From a checkpoint of a small sound classifier.
Model: 6.91M parameters, arch vit, norm rmsnorm, activation swiglu, num experts 32, layers 6.
Training: adamw at rate 0.0018, held-out accuracy 96%.
Data: trained on short read English sentences (LibriTTS-R), 26041 training examples, 149.4 epochs.
Rows from expert 10 of block 3, named by matrix and row number. Rows with one number belong to one neuron. Each number is 500 + 50 x the weight over its row's rms, rounded and kept within 0 to 999. All counts start at 0. Numbers have three digits each. After the name is the row's rms in percent of the matrix's.
# gate: expert gate (model.blocks.3.mlp.gate, 32x96x192), inputs 96-191
# up: expert up (model.blocks.3.mlp.up, 32x96x192), inputs 96-191
# down: expert down (model.blocks.3.mlp.down, 32x192x96, transposed), outputs 96-191
gate.27 091:434530440533494508472457515511487553470535490514436513550449444522474497425514518509468444439480474522492519558607502515411430504453449431469506501467466459397399547479402463394501522515506522455526446486495448411525498489526416383509532502522455473447526525524526448416520508470571456444
up.27 096:453508468493485451533465470500508488478511445479484472436436555454481527438500465440476482449487454545545453567584479495532449569500433456504456433573512550435433580406409411519485541505479537423518502561511488450548498462539460482485499573554434418479398535440502487472534550456589499507
down.27 095:535551432467465525554555490539500500524518576471397437484492439493491519396503455471421430481518538491467526549628516463622477544569478497513536559548508485475513466430496347412547539463527471466605450622480591461495427482570490461417487462559628571483597466563480548516485569514520497541
gate.28 090:488533523576381479574487412463549508512519490510563540475483601533487445538491447482512538468575423494517467537624502430567529466497530371469542577519493475507540441574473426565448512535561415558520429543504512620568422542460543573504439582500452505418398547475546521539455420505482531556
up.28 104:500460460449511486503500442450335568409481466574480544432508488491499468566513478486574476509498470509548525432432521526519456555577522494522451404537419544451489579443507568479499451384389480499493478489482444443502417543521419477476521479411489465551512493548480419504511543503492411400
down.28 090:474521520536562537453421594496503422531490446508589466542474468483446445471431554528500518446474485570424495601453512480516449436573518461487547486443489496430541493496543417439555448465591517500495457527549433504549501506485497495550435587485454452541464460453422399382420603484530466449
gate.29 067:514450506450455442568489611535561553479477493488447405453444488434419535586459507440496502598583516500550491505490561519526508494496460467506540527415504487546524493511539595539517492461539504477483551428495382518456544468455418486447479488545495543589518465513440455456475480371369426437
up.29 069:533473507512503458612451436492435518484478483491535611499546499527463475453489512454531486501473537537623519467420463537501451501494528554574462455497507436466410442535403528497513480567554460527419498500541354494461512580456474497436501485534558466435501491580525669577542474545610525467
down.29 094:484474384509493466432459519550530574532574444409489532503527467418498482508538485415472531516483450474497416497491487548444489422403523510537556524449505437480507487453490490573495614478529446583492433481407620479463525552494558476499515454474491541577520481525594497472446525426510592520
gate.30 108:569428585427500515535433479437465565516437570473507467447532511536592465459458500606592569619544508528392515415548499575491543496522488494467479534521566434475495461527493573476474421485501495558483525493518540571419480602514512499513514537494555510522508355512458511564524435502485445494
up.30 087:550443495438517439471495577461514487547490529322455378421525480460550456469485520453477577552455513552399560501534623536470476486503433497494469507463496481482570426518470507537439482431528497449520505513438565522461436498481536426529454558485515507565501463435529469511473521450397505512
down.30 095:477486462521484562468584597450581553487508514538596501452488484528654454498542472521439497487516479514534527488364499529497523533579506515408492421507538538465588506534541553494543409620540466494501563480536490485580566506539495467497481502489417508514540569544487522449601634563500524486
gate.31 153:445581394530489478444506511464521448537588389531508526548436519529435471530583535509405455474471430437538442552472541496525538526451496493462519474607500533476464554445523395495513590568452504407566498474426556445516522403523549566471528539454446428488483561453447536435555534429558573515
up.31 167:437570394548501474447518517479515428524589399528508505552428529512436479519571516493411464479483441426538438559470540503528559538458508510454526470587497533474457551433487408475530597574459496412577504490422548453505529420532544569457533533468440434494504543456447547416587534430541597527
down.31 109:486504526563537525548566401511500487515458572532516391460527454511573535413550488550530431524587529501574488609371491447495497526592483487420467477607461544578532457497476519473532479548567528488533532629586508503504515500477596504490529547617556616458514541504520561592560501557485474555
gate.32 078:543451598483532477509466477446401548443445506454549449418571519498577527476441452472622541527486508558394543456405485537519508482578500532531479545502521513470433386497544472594504416476494495525491498489585563506465430525501446512516417518501489475558462470439507402494513571496525575488
up.32 072:344481488487477543545457457458526486498495465539495552524502462551574488543469546590511455507540439472559527509550532540526394525499485474531541461441438415450449603514456519479598502510441488516549346492469499484552556634521497441378516529444567516513537525475497517518625532542590489401
down.32 079:555562518539574535498473534479479473563488402492449498377535495524466534441449378434490458521529498489529445506539502507501498456472480575482537479470513463411493472496493455492513474444529520533548493526423610558471488452454453444459516488537550519526514497507492454509476546548493418479
gate.33 125:425574415573431471432508481533557508518587477443525477568461498532453512484536556445430479402483521494552461585488510436538532491470495503533484519537525474505481562458490413503500541557521502415535393577434477427515529352456559485464556534525477521466478546467516530444493543452530546512
up.33 134:415578401576459468460510479536561480549578456446535464576443465520434506505537537445409469434480507486561447565495521455537550517462481493529514500547517495502464547441501409488515552591511500402554412575455492431484563396475541492446554526510504517466500550460490561459502524423525551520
down.33 130:466514539538589500499515448528467473450457545574493457517437430511560503419595492565531490499534473511483470581430432423497559594588536439394441459606502566556564476562471541404546502457576561461457547590616463500554484515457549600492521600580454572398479503494508563494592497561558460585
gate.34 084:612485565483471553521472545485452537523514524598509568501476484537605481386464495611578507539587554509496527441502544532436549422485439524491519627584470428424470470475503536506520519472574454583480485484513555527505488586451514479547517509534483518485478428566532481537476445481525496611
up.34 085:587488497482427445546539516510502520541528575522546529554467469551463632516468481395425463443532554449530462498494528424541511464407408443575470543520520513494487509467497456585506534469447445481443427564470378456478501418400464509443456445475536517441488548480488469561431472453495514523
down.34 082:529461532566463440488527541484595633408559517482588489535567501569610426512454456452521512459537507562577583551393496547483534507501616539463493516386469372457494447460538572569520554578462500491498496587516505458464574499469500495498497477525481595543473453524478550444525573517504510467
gate.35 104:576452524435488456540483505439485535485422513519496446441557514479603499456485458499575563581499439561405517454552489564469468467498514553456507569458557455528551376495459515463455449454533528555519510542520527568383528620542497533544466550503541500460498379516483543495574497514483532492
up.35 092:592436486445494464478476480488465491580475455395492395456492491504485511385458534461527584535518493585437477537507411514490551460523495553497443612571534497522561452553504475476487528488594527447502502542492551483480461482472553530614525563494561497552477449511501468475549496507444603484
down.35 091:508477495532563531515567539501568538518450573559579431541532465597609460505527462548502439568536519462499481446423443536444482571554527572425494445450561524550533514554449543560535506570527497487471551574563459509567572553485436516532461484554511517512540591498407590452578625542517485453
gate.36 098:470500493517368464410507460539595487493577563433510433505492504527495546461396573420462530500440591600497493534492423410564480483522542556532526532500579567556513505530481562482442522478575506446561411538517425492474482468449486446374432511521449562483523509456511466447467432434447458477
up.36 113:464509507438550524561375516469519528513444481536401508524545478498568466568555466563547475505560503465510594460469525564379491530505469470431472542511512479476415401499419480523565475510478514549457547425541503471475494552560450446586560430522505434505520507511473518495538505604555480494
down.36 137:492527472524397451470398452544548501569569477417465501513544555450497502526423466427484487451470495521510517495534532545493437428402523530565573564534525497475449551509538428578426567481488435563435428451433591540401476473524482472539448480464494488610516436593525500507419498480520553448
gate.37 120:432540456603488399464502471469445449527521416498507497502450580529410514517538524477442520504447444440465425532486542498577496481449524463526487512531554544531539562442551416511449552515498513432589490534469510449527529400488506578458476598468461493474459492513443530474517527417520579523
up.37 134:515470572434527531573469485492462590455375522484430426419543505455553531533456471549571531597495518559461564397530511532467483572492456503573490510429463458498494438527401571483486396469469456533463511462556518508474503573489475424503510431483485500502556412513525449568470443522441412452
down.37 106:471535487461467503451536639462448514504493465478531567461498551491381543609480468442471455531445503427445486432555492550548470513423496533573550563390487483456486599446529511522508556495435508555519496440371546503507516470565421482537469433446537388559518520529506421500448538452411483429
gate.38 081:601452499552400461499533510596520468572549540502572421572478494542465512484410534460466511458450553534534466563459501429549587474480552571566545507491506485544572538552525507506476470471599464433504477580542450476486484378379524504413477463521522542485479515518557517559381404383439440493
up.38 086:363496493455558540484416538412469509485473423514406556443510484490552502496594461528545499545529483515494531470541535595456458506524478471439466560510565533501433487424461478467537526531488546529497533389451522501486525585589483502635543533470489448524538474532469487413604550648541555517
down.38 117:536537423509429449510438472509562467556526483433512452512570599484479496542440509421480465428465486505459469480544577570503412418400476539580549516491502455513420506464522447588471528530468417598510425513410577494456490506602490451489498404526551520574519394570502442491415504449490519438
gate.39 080:449534534455537547526435442462457513505405456620472554491509470500590392490504543662547516517548434498527592435506523587482444483538488455429483517583441544528510427513504430565583540498445527525490518455495599550480508535548463516464526475484454425533460489540499482552568525567550455508
up.39 075:484503482526428462427543474523468517522512521447505340546434515471392604552502448418451421501424523485504445547538535484529390470513441441498537554489541426493515597459463509484466494493495495477507431457494399458539482464440495482478509539522478525513528510432455482426446516400440505520
down.39 096:528499511511497500490435524593487522464552493453465507492512461407450517503521606397450495442413447495473544456527603469539467459379486370557471552512571481537496579562596433488470571504484497555485467451480497538471513552485521488435482482486439457519501472601550449474497438479550571501
gate.40 075:580432483468491544501510466529523519449540504466504540506471529475552478395484505471531480504474477575462488517544319493475432460510534564505505499574563636499544530500477543415483512481503529413422478573544457417523363576481434560499470473467467438468488518449443432416523463510567556454
up.40 077:416541488543544485534458521463475489527453435466484466488520578556539341548544427521468496532414484547543490508579605521466526537555513443461479509378478439508527494484429450578521466449507530480594595449523543491434518508568444483517502480400434423496464474527461580549530563434416519543
down.40 095:433462537510451447513528451510508407471474503517553457514535519468563474463516568632518560567563485440425449523505525466464619562504529464507516468520599513601544471509477511456544541470534539475404544566536480522515421509399515659505528565460420534517479501492560578461524496500632468552
gate.41 100:479497513468469544523419459439526617385432516533440428467527436440504561494472424491501547569509471542400561407604498546534531575464476443551506546456539558497497466555394497394467459512441394514487466513541487459484459530489407426408483432448437465442485435500480467490571466522493446484
up.41 126:457498428556466414536435451435455510448514444487444484420518542581414510560486550508458569554409402488422468463542538535514482527449505449539461523519496534518533519467496447475445493476472450477548457509503503470524453458456470500407437534430486465468461448496473468538462459448499492503
down.41 095:520537480505481503470544625438457521486532540501564523463501422476450526524550515448436366451497482430449452459413478475596526526516463478493523472486591493469574528506560520415529484513529522512545548589499458553488492500513406522500403515565535527397522489549501509524515626503436535578
gate.42 115:437570419551510493451501549454499434525546408517470460509442525499458493492552530495428501500462436476535429536503546520554514525469461450428504471592516562494522575438511415528546556550449535419570505500385565444506548437521508547431519529481428427500474512447426518442590528419542560520
up.42 127:421548420559540486463476533463481432518543411526492493496427521485449497488549479491414498500456434436509458567499526515533561539432460468441508461578478597468506559452538401506537555573465529431605524518436572464524542438550502526460520532478431439479489544453427522441600521427547555521
down.42 098:490532500548532520560557382526508541476441576524474414504520412531517584420495489564590422541609524529547525580397520445542492494643496501437482500607481496546515414507462561508476503533577519493506466618599471537491491479486580509493546578619540635461503519493473546552529560510424510579
gate.43 137:437541389560498447466526463499491460509604400513531521538407515505449510492558544477418482482503435459526429573487519520549536483461522500464502508576518528488489553450549396496520583556505531387555470539449509432501525407493552569469528570489464460524446552503455541432559546436546576539
up.43 143:445576465611502443418505488461520444505589418490532499547410541498428516484553563493434482460497460476530431551493535497553532511463532487457501493583553547518518567475515411487487581549494506424594495532474521490506523408499567583477516589501474472487456542450440555456560521442569587554
down.43 108:510478493529534541532526426538508518458519541527502424511502478437638476381552554512555482473561459551536460619360483412490533486605517473413460505627530488531553439550466520501502477525586535485516515585613502552487547567491607538494548572570489639465457508540560579500544512538535544603
gate.44 082:403462483504542564453482453480503486546496465498437479498478475397438446658505542465480491474552562476547457491540546507541460469495462456557499496508521561565433540474467482442564513476387404490448383492440503507463473455467405388418513368571542505533516487532493547501491490532382414542
up.44 079:631569477489515540551504596533584435526493501513504532512399418493563536489514503441424494467505520424482513608473602426429504505484449512515521452486485608521542500598550474587457482471547515505552532562478503554490467404563552500607458541556482571510531534485504458515514551495503486573
down.44 079:483439468535511433509536475427503517400457545557486466482477493535449546521438464512523654550479645465493466543575479575460502498444543533474471407488535507499435469553416519553536482612510428451448550554496508432547593461532493508469554396464431526496505521532498497505506514567492558503
gate.45 100:564440531448533547503494444547530512458432520522476466462490486419465510590495535465498468544594548481470549477652564446491426474622405394541547515440474460570536542531463539436515511474418439535475476406442443583553451535501441508503489450522543506528494447491506434514512472541399427551
up.45 094:479555439557540500501530408539469499452458476494492492539415453461415644561521457374449443465553476464481492564587540471524496493564451420523510527471477468539521614471502529516551516482471481462575434519426471538569480443516449547568515508518504549542511513536462401528536550484453433594
down.45 095:610515493481481489488515506428522453480506464445565521550495557525477501545578562508521632524532369493501468403545563614520506488410590479529539526449531449538543605398489551550537508534457500563480538461479517506532526535507482514515523513475503466551484483505392521591494513463467518487
gate.46 117:451550388577449468440500502515535493530602433460501470560442480525453502496561547453413475433467468456556441561521545470511545494459467465478526497562501515470485549458508366470528576558478477391559466521406546425510536415479531529418515546480442461475486536424460547437554547423544566508
up.46 128:560442577431536513559485485474444518471389579522497506432567507468560513522445467546593534551519548538463557440496464533478453490544521523517468512448506472534522469547474619524474421422521524608438528458578465576500466592508464486570490466507563527529517448562553454565458451566440442510
down.46 104:532514458457414474497404581455554515540537430458500563507541574494407448594419477445437566473418510513479519433617511567476434477420506511598554507401487470412442536484546444545447537520428438516519445385387553472483482490552407455517447423369497381581525485528475441466431471449486471453
gate.47 098:455427619511488447614491456451484558456460559533584468456453582485495494538438449436537565558591485540377464448473490514512552557452535479472586548456558579501553423549471500450505427557508462551549450510524531585434488552475517502485450495502473497488458462568501501556517457555559548538
up.47 089:401534469550538506561451594458468469455473473488448455426497483439515432495570493589488565535450510446441507515495663605541492484455471502483480463479429535416533493509458457604488489542479503512501395472446569516542511475519499492466442550514433450538430510535563556502487561491542513540
down.47 100:494486592534579540488494632477444519462450546499570482464470488508475480540537538543441484432445449467526425548373527452585509565469472458477483509515631530422568520532548510476597546528560511446492558525579511526532562498480479508442461490556504488437470511555479439469501539538487529573
gate.48 129:571503468459548554465576445579451527509542521538467600503451467477547647394490498443519468423562514522541482532486416440483558488523528568569497477585480549426518549506564576442530514424505513446437478565498489467522474566459522490537547414568532566511486547504426467511462510563544435551
up.48 137:592510418479511531480557422577453496505557513550450589518451451491528634388510516443485482423540519505556483554483412460494576493495530565598517490604485539429500568517560557458525526447533507439432491575476483455526477541458526517564548418539528535480487561500419494503474525548570434556
down.48 106:529551547456516547412512563515446596494509485538544509446492538491503541541637480475426410444420459498566455460432486486556459501532485494516526496536494527428537504441526540567510486604450447522610497491508521543529504538552406482423395474533468496441459526549506471513562610613430574544
gate.49 084:503463560550375473457514473494521486537515569449552518577580599603499496499449657469517511455487551542518456465563510424538504440489529433486555598479586408613538564517533460423472506517509463576477445456512553573454470487425535482462513493473537551462487505509565498455451440465370454551
up.49 079:423524484448542494505534470560568460534550537506546579528466509524519434531461486418505467423539479503599521531368477486453606553497566537517464489459452490356461466528576557520584542594469560346530427570520513526508504482502569507506504355502554523552488545563546562586529487644527540544
down.49 109:541523490507606436516584485461532478467511515514465450547513497542551551450545492547496574491523491472515431569456498417405536527515540428453421432490593513574584499535469520464525451493517542452465541571509438486534560539414539565449506558541466574422521539452570561398605523494492526576
gate.50 101:453459543484431510490537500537539513543491572511571509531478563518426495540361618522484488462511524461554452491558491406503506415515570470544575459490506441523506481576545548470493486489505370589349535450538516612485406488434556506479471435483474531500429533536507480474506421471463460456
up.50 121:517476546551461455443552487548608462567554551487623525579514535554403537489418520458442497438479509478467412543513511420509530413461580534529517462464506463483502542575563474424485514521593488543447492507501535641519421431446550550553438514468490560461469554553498506492436485462479552521
down.50 131:451468585508522542570614592474475478489470539544535474523526467518514474515529514568470509520538527447489468493404511480487598604584542473457459461514551521506582454511491579425520461515506592483504630599549462460593538502442489537461513486569478550413477574423429581521584543580532427529
gate.51 095:636499501429513425503526486571528486477552538521577534541470483468507640460494476429479472482545501515448476545467488456550500505472524534532511530588551568434540529503555482519513470373498498443507442634478423548550468431498557492528460427564511577583491513501447438501445506495570462501
up.51 101:448475504519425546464552547498478504489492546402497407498498544467423413588454538469496534542488524490535507474543519470500427468538462379492553461387462411521516516477520584433453495559421453547502537396482498517465498525482459437463511514453523488541529437499586459486531480457337467468
down.51 092:489521547521504487602575517393500458476376431423521490476453477540448605542446425590552605560545483462494511535506516522438545575476559518466529455509486486473534511463460485510537500492452542479446541527455478436559502504452558509385589434494495418464459577416493501421510467524529494507
gate.52 085:521458522454446545581470463580461629466483587468487477438516423442559448474467475535537502485537509623452503456556475503484396584607516466495440567580477463425476366553429553489436508477489483543521416512532425540518496539498507482474500492547523567452524459423508511516534478616532392501
up.52 091:537528466533494550592437452530393570415523497536455567440498552467531569388510466533493509540503427569526531511551466491536539514421533535551503513598471543447522464540479467474538531530508489452484524632530543431511508572473448509460528480542480473459490520558484474560557502574583461585
down.52 093:527542547551523442570452384513516523421535497553466520525463457446518494505523456509481420531500504475516473493482569442513523566587477518464543470516554509563451369591507484403466546470514582450433541597480504484443460486461528631489476506500518516518502532492531523505511392477552392418
gate.53 096:468525485541316488467524439571551525624509591444534456601501518525488502533461527390466487456497554512544534545489538412493521509501463502587595559531492422521522511527490534579521519553480448528535394577458493506500580443436519476428557512499524585524568512539603483504498510482528505495
up.53 105:558480513450635507525470508416463478411501381566452571397479508491541488452543492578529531548512444462464499448492440561466470478498538551405432471539541547531534501499481438460494514450513563524510550439506513513491439556569530530578501544451485422418468496481425531521478503543526527553
down.53 144:567530456506404506455425485527538543523582481455477506501585578480489484495433495433481529450455517557491553480550567546519404412391468539600545524447503431469410536436586442571455527555443457564544392493386569511431517503584500406472508443487513503582520449538496478547396493448486563461
gate.54 079:460493595538441483544447465493557552476486514538505530549533497532559451512475473525588559497530430513476532378464376556529517576525615539423533411417551589589477386543522483532543419520489502540433560556522491491435452477499464533411461493489448466471444473502471505569529444594568486469
up.54 065:505532522548492474509555483506501524497514512596495556503512478416481463534542458460492552388481473476466528438454438496505498517451558440470478431425601584551594460511466471613470502471489549563481486623515392476485449359432443484450449532437478541470406537479533481496437493551477450474
down.54 074:402502476464406574504508606450550553568546527450507487530470518434561536542427518444525483347508419489459523507462479561545384454425471485586562592484622563484467444523512508485533491548534451473435410526566522484496415477545505481551444422408460524464514453557573430502483544491443547548
gate.55 110:412580426499512542468486524516539452525488439563451518479450501464482462540571492550436448528458482448563495553507583504501522553466411437471558425549469528461487553439483462508533576545392515434581496463409522456520581494569503500448536484494471431498525508460486499468642512486539531518
up.55 115:598424578496494456540465464473497530474500585454535457524548533568516493484432530461582532541532519585480504443525427484501463424579581544513477559443568437571512448568454570466469414466591498591414442536601475561478391537415482490514438559463507536483499459559505506530380450500449476499
down.55 105:498475477501477469455415620516476508495560455492489567537554543476490441551507523421408571501368440509482480440520531563487488458405509439538507568420556456442492556539545465500444510422447465531500504379417584491460547548541478507491468459416419399572428516539573420427481408449567530464
gate.56 118:602438567514404436513447466493480551466508543480510540496556589581557532432476500502565526475484450537472493470558433451516475562475543581523535492504549527492533442553517541472416424441457435534438545567568493448512426527437510474467434478426468443399453518408503470528492476498517464404
up.56 087:538418468425479523489503397523473458460494460522487529440562521538501565378454529479578517506531466571496503492530436505505608548505497595545433581618503568482442463433488550383472516440547478427446479475568471399477463552467492473498508487466465455404474505495450560402485456446497479518
down.56 097:435533455519582479549569547502523486554524579544542503517507387544559543500497526575481409560582573449511515465368395453508564635597465525465502490487512474577549542521455565365493414455529595513478584553583465507523529474497521511547488571543538523439553603450434543517575513513461463510
gate.57 097:510439548460481484506476486495478601483442511469475400376613518510570475515474438514600523591452437549435544365513472565502514492518470525485504518508525551529619393468503510515549444415480475527496531552507460535504515608509480509421412440490558484480480412447517483540509479506403423502
up.57 082:630447502475566527419527476476433455519508479422485456459563513500493503409467529431582508540515552571430480498402392497489565462475500511527418561566562510536525495486493572479450521447606552418510500506493509555506466525462510451537461559520586586547494470518515470490467525465440511514
down.57 087:452404506448555552481623501436498556452538478573481498480456463520529445507493506565550503593527522453509516461479467495494613601544523436447493468506508542480575552422472547432537512483465587419501562516464447445588497469483494510491525541479489446451577590473377540508521559560463505520
gate.58 112:476548404553447441441492465489518446539586429482541493569435504536441509448555584459430494438527473445544430554524520473545567472443519505486512518602554549538495579458528376453504574564479506421563436565422494486518536404471561537466512576517460484477460539408446522471527537417560573522
up.58 118:419545406563448438422487491487542470540571431468558488573434523540436495485531548468420475454512453451534423537507503462556590497447520487469520507600549549507479562457525390437518577551461481403575432532441524482505533424497526541450495554496459483480465544438427538448547519437554579502
down.58 102:506509502550583500524572467536468537462476592551489402522526428477618467423554538563528494543548499538534484571378484415504532542615516488420435465604560495538551441559462523471522448515582531477525543630607457493532505498441593519503547584606497604445453512491548588497570512555513547558
gate.59 098:477383564479461513530470476461523573462414555539508446445555554487535407493439565529606557579540485598425518406538482475544478476562516479453494568483539479532584497502431559450477406426453425580474443525574455562458452542463446451411438485441520536517461380525511446546486446498447445514
up.59 073:451503532544414482440498407480524586445580465594550543573485540519469499533467564440485469517490480483529508482516429443496555519504565586577589431481499481439411457505558457499510519537497460441509433525562487413465504497479531539410539492440421471472508499501478495546511508534529560434
down.59 098:434546418511427481526436426509457524630526453497389538525527523482453558496407527454486507492552545474460501406593558452454429458438492531626592610525593571530469497546530447532506550369472454610485410514487529467426499446566494524495491495459485497499543423519555490512431474541519509462
gate.60 087:413413517453515499423535406449474523452535514453515460492477484458510379569418531433519506488531479465459475429548426541527410515581500497518444572520544430506402534478490554478438496529448429529418441392533472495407452549427489547488463519407551475453448481447513576482527505457560594392
up.60 073:402466529507512523431537543477447526487515554525502529517418547454539393531523580510476536538582509530537489515588596506521355446527509445464568416407452337456398517421421417496508483559526531509494511463464584510465483549460473403441518553449461522559478429523466478500485476444516420494
down.60 077:540578383416473471445412477458507527506546449481463626419531542464518468418395520442447402499525482503470585516441475468564475473529432499543462462550552625491488479463525388402437457550474458553568520514527530567465480459510457396466451562525492447514557526569437485552400634506502497490
gate.61 082:502467514507525463631395408473364540445469532471447450411524517467528486471473483468558524515447430639524482484607510509477458506490436460481520545510486540506616530563444486451509458479491435500504456553487571506476459590470524479527440421481458450482425484506497432589505410524457420614
up.61 093:316474503568507533579536445466419517472509478599498511526468551453493392523497527534477477531517446506504456463556489522564464556563469424472606455520386466388455551493385461513518516575456452518509430452481504541468499557524465526423504499442487409498405497444487519485566468531545495471
down.61 099:470538372505455455460393583512526413575554518452509438508580448436500514506468532464418440454461449550473486514510469482531405401449570458477537507470634487460461492543552371496427513465522459576551454474501567493393508475516528483461455482536534468497466467593593464468477510467535544503
gate.62 080:514391537411528407488513564488445526559463508480537557522513582479520469534518491506546551518513501467470460438564481504531429429515495550519480506459525442577442518410520553473507419462499385569363592427441537587440467554436504548490503435462533479495526493558481502508382549472482535423
up.62 070:513438435486579434460507578499528478565483465488524494550511507505481532532507393454453524467478443456419493516429522460532491476367502630536440522540456583535538528467490469563508506449459479418464506499431457589441527443432415526458429340498515489517589550567382507502406511417491533579
down.62 087:480496448516540515565568596458543509430483568482537464498563485491547504509631594562488465448531486511482530508367573533510545563535554441416469491499612443550599490474457498517533498624538526522468571584490443474490466575467483516469422503608483577424443543469590553528573540504474409557
gate.63 068:460506518573464437472412407461483484393521487527499573510466453570562515508502467511501487538563496570539434554601481516508484551505490496468546497512602630544495544496507507498534550512527455497471487506530594474532487552513472559469474585507472464443535533535499615406555507586549495467
up.63 067:435451506425470494618514517530395447553509581441498479428404540471541510501436503579513534507617541500511523470445542453578445556585482449417457559589468429489472529477483542534432495478473448528429475499471487623526475537486584480525481444484571527547495441535540553544529441540477456503
down.63 082:478507444485541582583556502476463537526514536444518593484432499406528506472499501440562356494515538524588458514392556432516434504483435514530470530520511509519580484556502502354485558510487518474548487470560412478448505377500474531485478526482540533475561451545509428563544519535439539561
gate.64 085:485461570472484506484479464542621483550442539455532402520571412498511567531511463469512474476582579443406557487572519443436519577609427507492519450461547530529527436530534548438471494497500496522509481520513479520524498505480504457528448515560607592547596490477496493486435442563451451578
up.64 098:558507471487568535563479640532501465495529511414426361467403460447495535537505545475387540512479545450483539552552656499479480511492448445490509468453466422476560475514442344468478543469516505423502493508427500549463530430448477439499511521534519527578500468426492499514513491454482426475
down.64 096:565408455425479557548630572473569490489486534548497472459543631488526449560518488498509643563500509512517497491511508560431547560492588477520506490429404491464447503453458580549575521530492499514477493485462509463523525561554472441509518475459466516505468493463391460549511473587434508525
gate.65 102:479360540441447425567420426450507556466376480479490497453546557480505447557476505449585604610453454568465541440599506541531462562505478469536510561485449492521503406489418561470451442503407430531419495446518493494509476580480417493472446489430490487489491380471518448603474449498473524504
up.65 111:371510487576459514574463469448460516424549453532533511492459551466513437557536480521497492490510440447526510501553528539558426525466493383511592465548448491435442513459442465515532496557445420557465443442450518539579492601521461575438482511476465429469438535516496511486563488519587513475
down.65 097:484623489598535480418347544519492438567488452481516478537551501433411462466467449436486536437450477507417431576513473485507457443521481495532439475543482530567460442557462464501423515534581485505549484525546540502475482495468435575503428484545525479522485480548582416439466532504537477506
gate.66 098:519432615500468456524474465439483588452473544500519467399606556569574475551497410488592554578505494555352538428508506526461544519477527543465466513479583583511572387589541528510474452453447486576534453569560464584473525586490497468447400489502498509436512451522507452603491459546456488483
up.66 091:511492508498568480464509516492450403494462475384481428421469547440501535400503537512474590537445537542446418546460532528531562483428480465457509508567461528468584514543496521473487526471581539386489487524478571509511482466509535487616492517529517515604441483473494456524529527497406476523
down.66 104:485439518463572439487630576444505491393491524539541441479480464529540447541545465575483576534492424459518446569375493450518557594543493477428467462508527460481562562538508513464557514519545555485504588548517419500555556565424536556488487484534466490457472543469430503430561495528469530567
gate.67 098:429572428525490479446449496472568497515576423490440421470481471481429479510546532470457462469474472470518463574528513506476534541463466474472509480522498566465499554483532380486533583514431477387543481539446465425484517423487518471450513516497481449468498535442438508469566527441495526499
up.67 104:416569406533486492446436469488549502519577428467445428456473471508448474518532508468437467445451475456464476539517535521483522542451462461483507510558521560464500528458520417478515563538433468381540499525469502434494508415469495484428506515506457462448499541433425511421545518452506494481
down.67 089:479534494596575463527579424540433466443483550495459423477521428492554585389560469479527471495572427539520471649444534446638481501550511451384511563567559509517521471494465464522510489513620491514511519660582482500467462524489608522420538564648520615472477469515546627481527514518516564567
gate.68 081:572513538477526520591477462499531486539342520479495469491497462501636566475482539575513490521543506568515543476567542498463450539546406450453500555476576547602568561582534531559512429468481516562496526505478522556471496597479482420498500585503567538576488441576543490526506501537469525488
up.68 085:608436533482543524482476403536419475526394517444470509480546546494575613413431458548540481482549532555410537530524454454480520525462471527604444562587579608558511550542503582550475447454497478520477571472562471505523495563435450437512508536526539488514475509626485407478513525516534423513
down.68 094:456609484548587500462533501507473465498374473531522414542489461547546513424547430544521409502516429511439479582463377493549526563549527498436511495552523498487581556462480546402512400496587556465496586566540490491519499475523507535537541597606497537461491616500552541453505625454541419489
gate.69 105:465422588487447466548442373510474558468471551408526430433475507446542460477448503516572594488512457585431507458552448498462427501549512553511459546512467490462499440588446453545423458461458426535395442557563464519463369522447461506474425499443504441487377486483558516554469437516484458514
up.69 097:410476513496474493606442460409394505402453472536487535419476590500505461605526481587532484539510489415531469472527566565535438547519489402454557458506486506457433487456433505470523498474442397543481498425488534508517521597501426510418422580496527404444487513578491525543572488492549513436
down.69 103:465556502549606461420456579523442506491525466527516487463524432477474499462604446535510476433454497494536417568417432440556508565607507487443483487566573514477501465515475493426471529418578549489505541509614520472520460462507457583494465522543442462455504558563511470407546573499490469499
gate.70 094:460484561528486515490490425481442542484523547532501500476568482448498451545475572415506515518572538550494488434516478452541491537497500428487562621493565434486479388522332484416490492552467436547509443547508533499488513486445452511448499501501407519465522461419500511534515508609473575569
up.70 089:542516502500503430394535566515623515498470548476534400540437506544524535422468512469515514456438431517509515569544436496453443435497511621462469413471476462463475520512461467504479456481589548483510487496574439496530439466490532462502423545528479542511467542385501512470426516418503502392
down.70 089:521519483521462458484494428490555445522426425529454480541534484558492602406411459560512577512527576591425554489587499527451473466442462530565590545509504519500411483472477427542511412524481468440540475592405507471611497428506569440417514448481550598541517509449474438477431562490484459499
gate.71 090:441474459563550571473477572454449450480487394492501499545393506501432520520582550523456503535488467452484467529601559578528519437425447409445528495519468424489497514389493413509503532520472517442543562441459518529470508578537460513525506485472465449490486459495449416527647528461527509562
up.71 096:434517449538524578560477508401425489462462450486451507510433446498473482582534549557495533535547523429588512481552571604564518445466492409486432544590493541565508513431560447534550548546441464500492547421502568464499552537567368535499631486514569447522503510592524529486577508485516502572
down.71 089:516560510499448553431451598512467548525461527493546500376502467483473525504540479434492367431429455493596484508442480496549454537548479527474510550498500477431564571409531444583556483449550452491531493383544515487481548493514411526561465512477492499501568502515387490500469485463409528407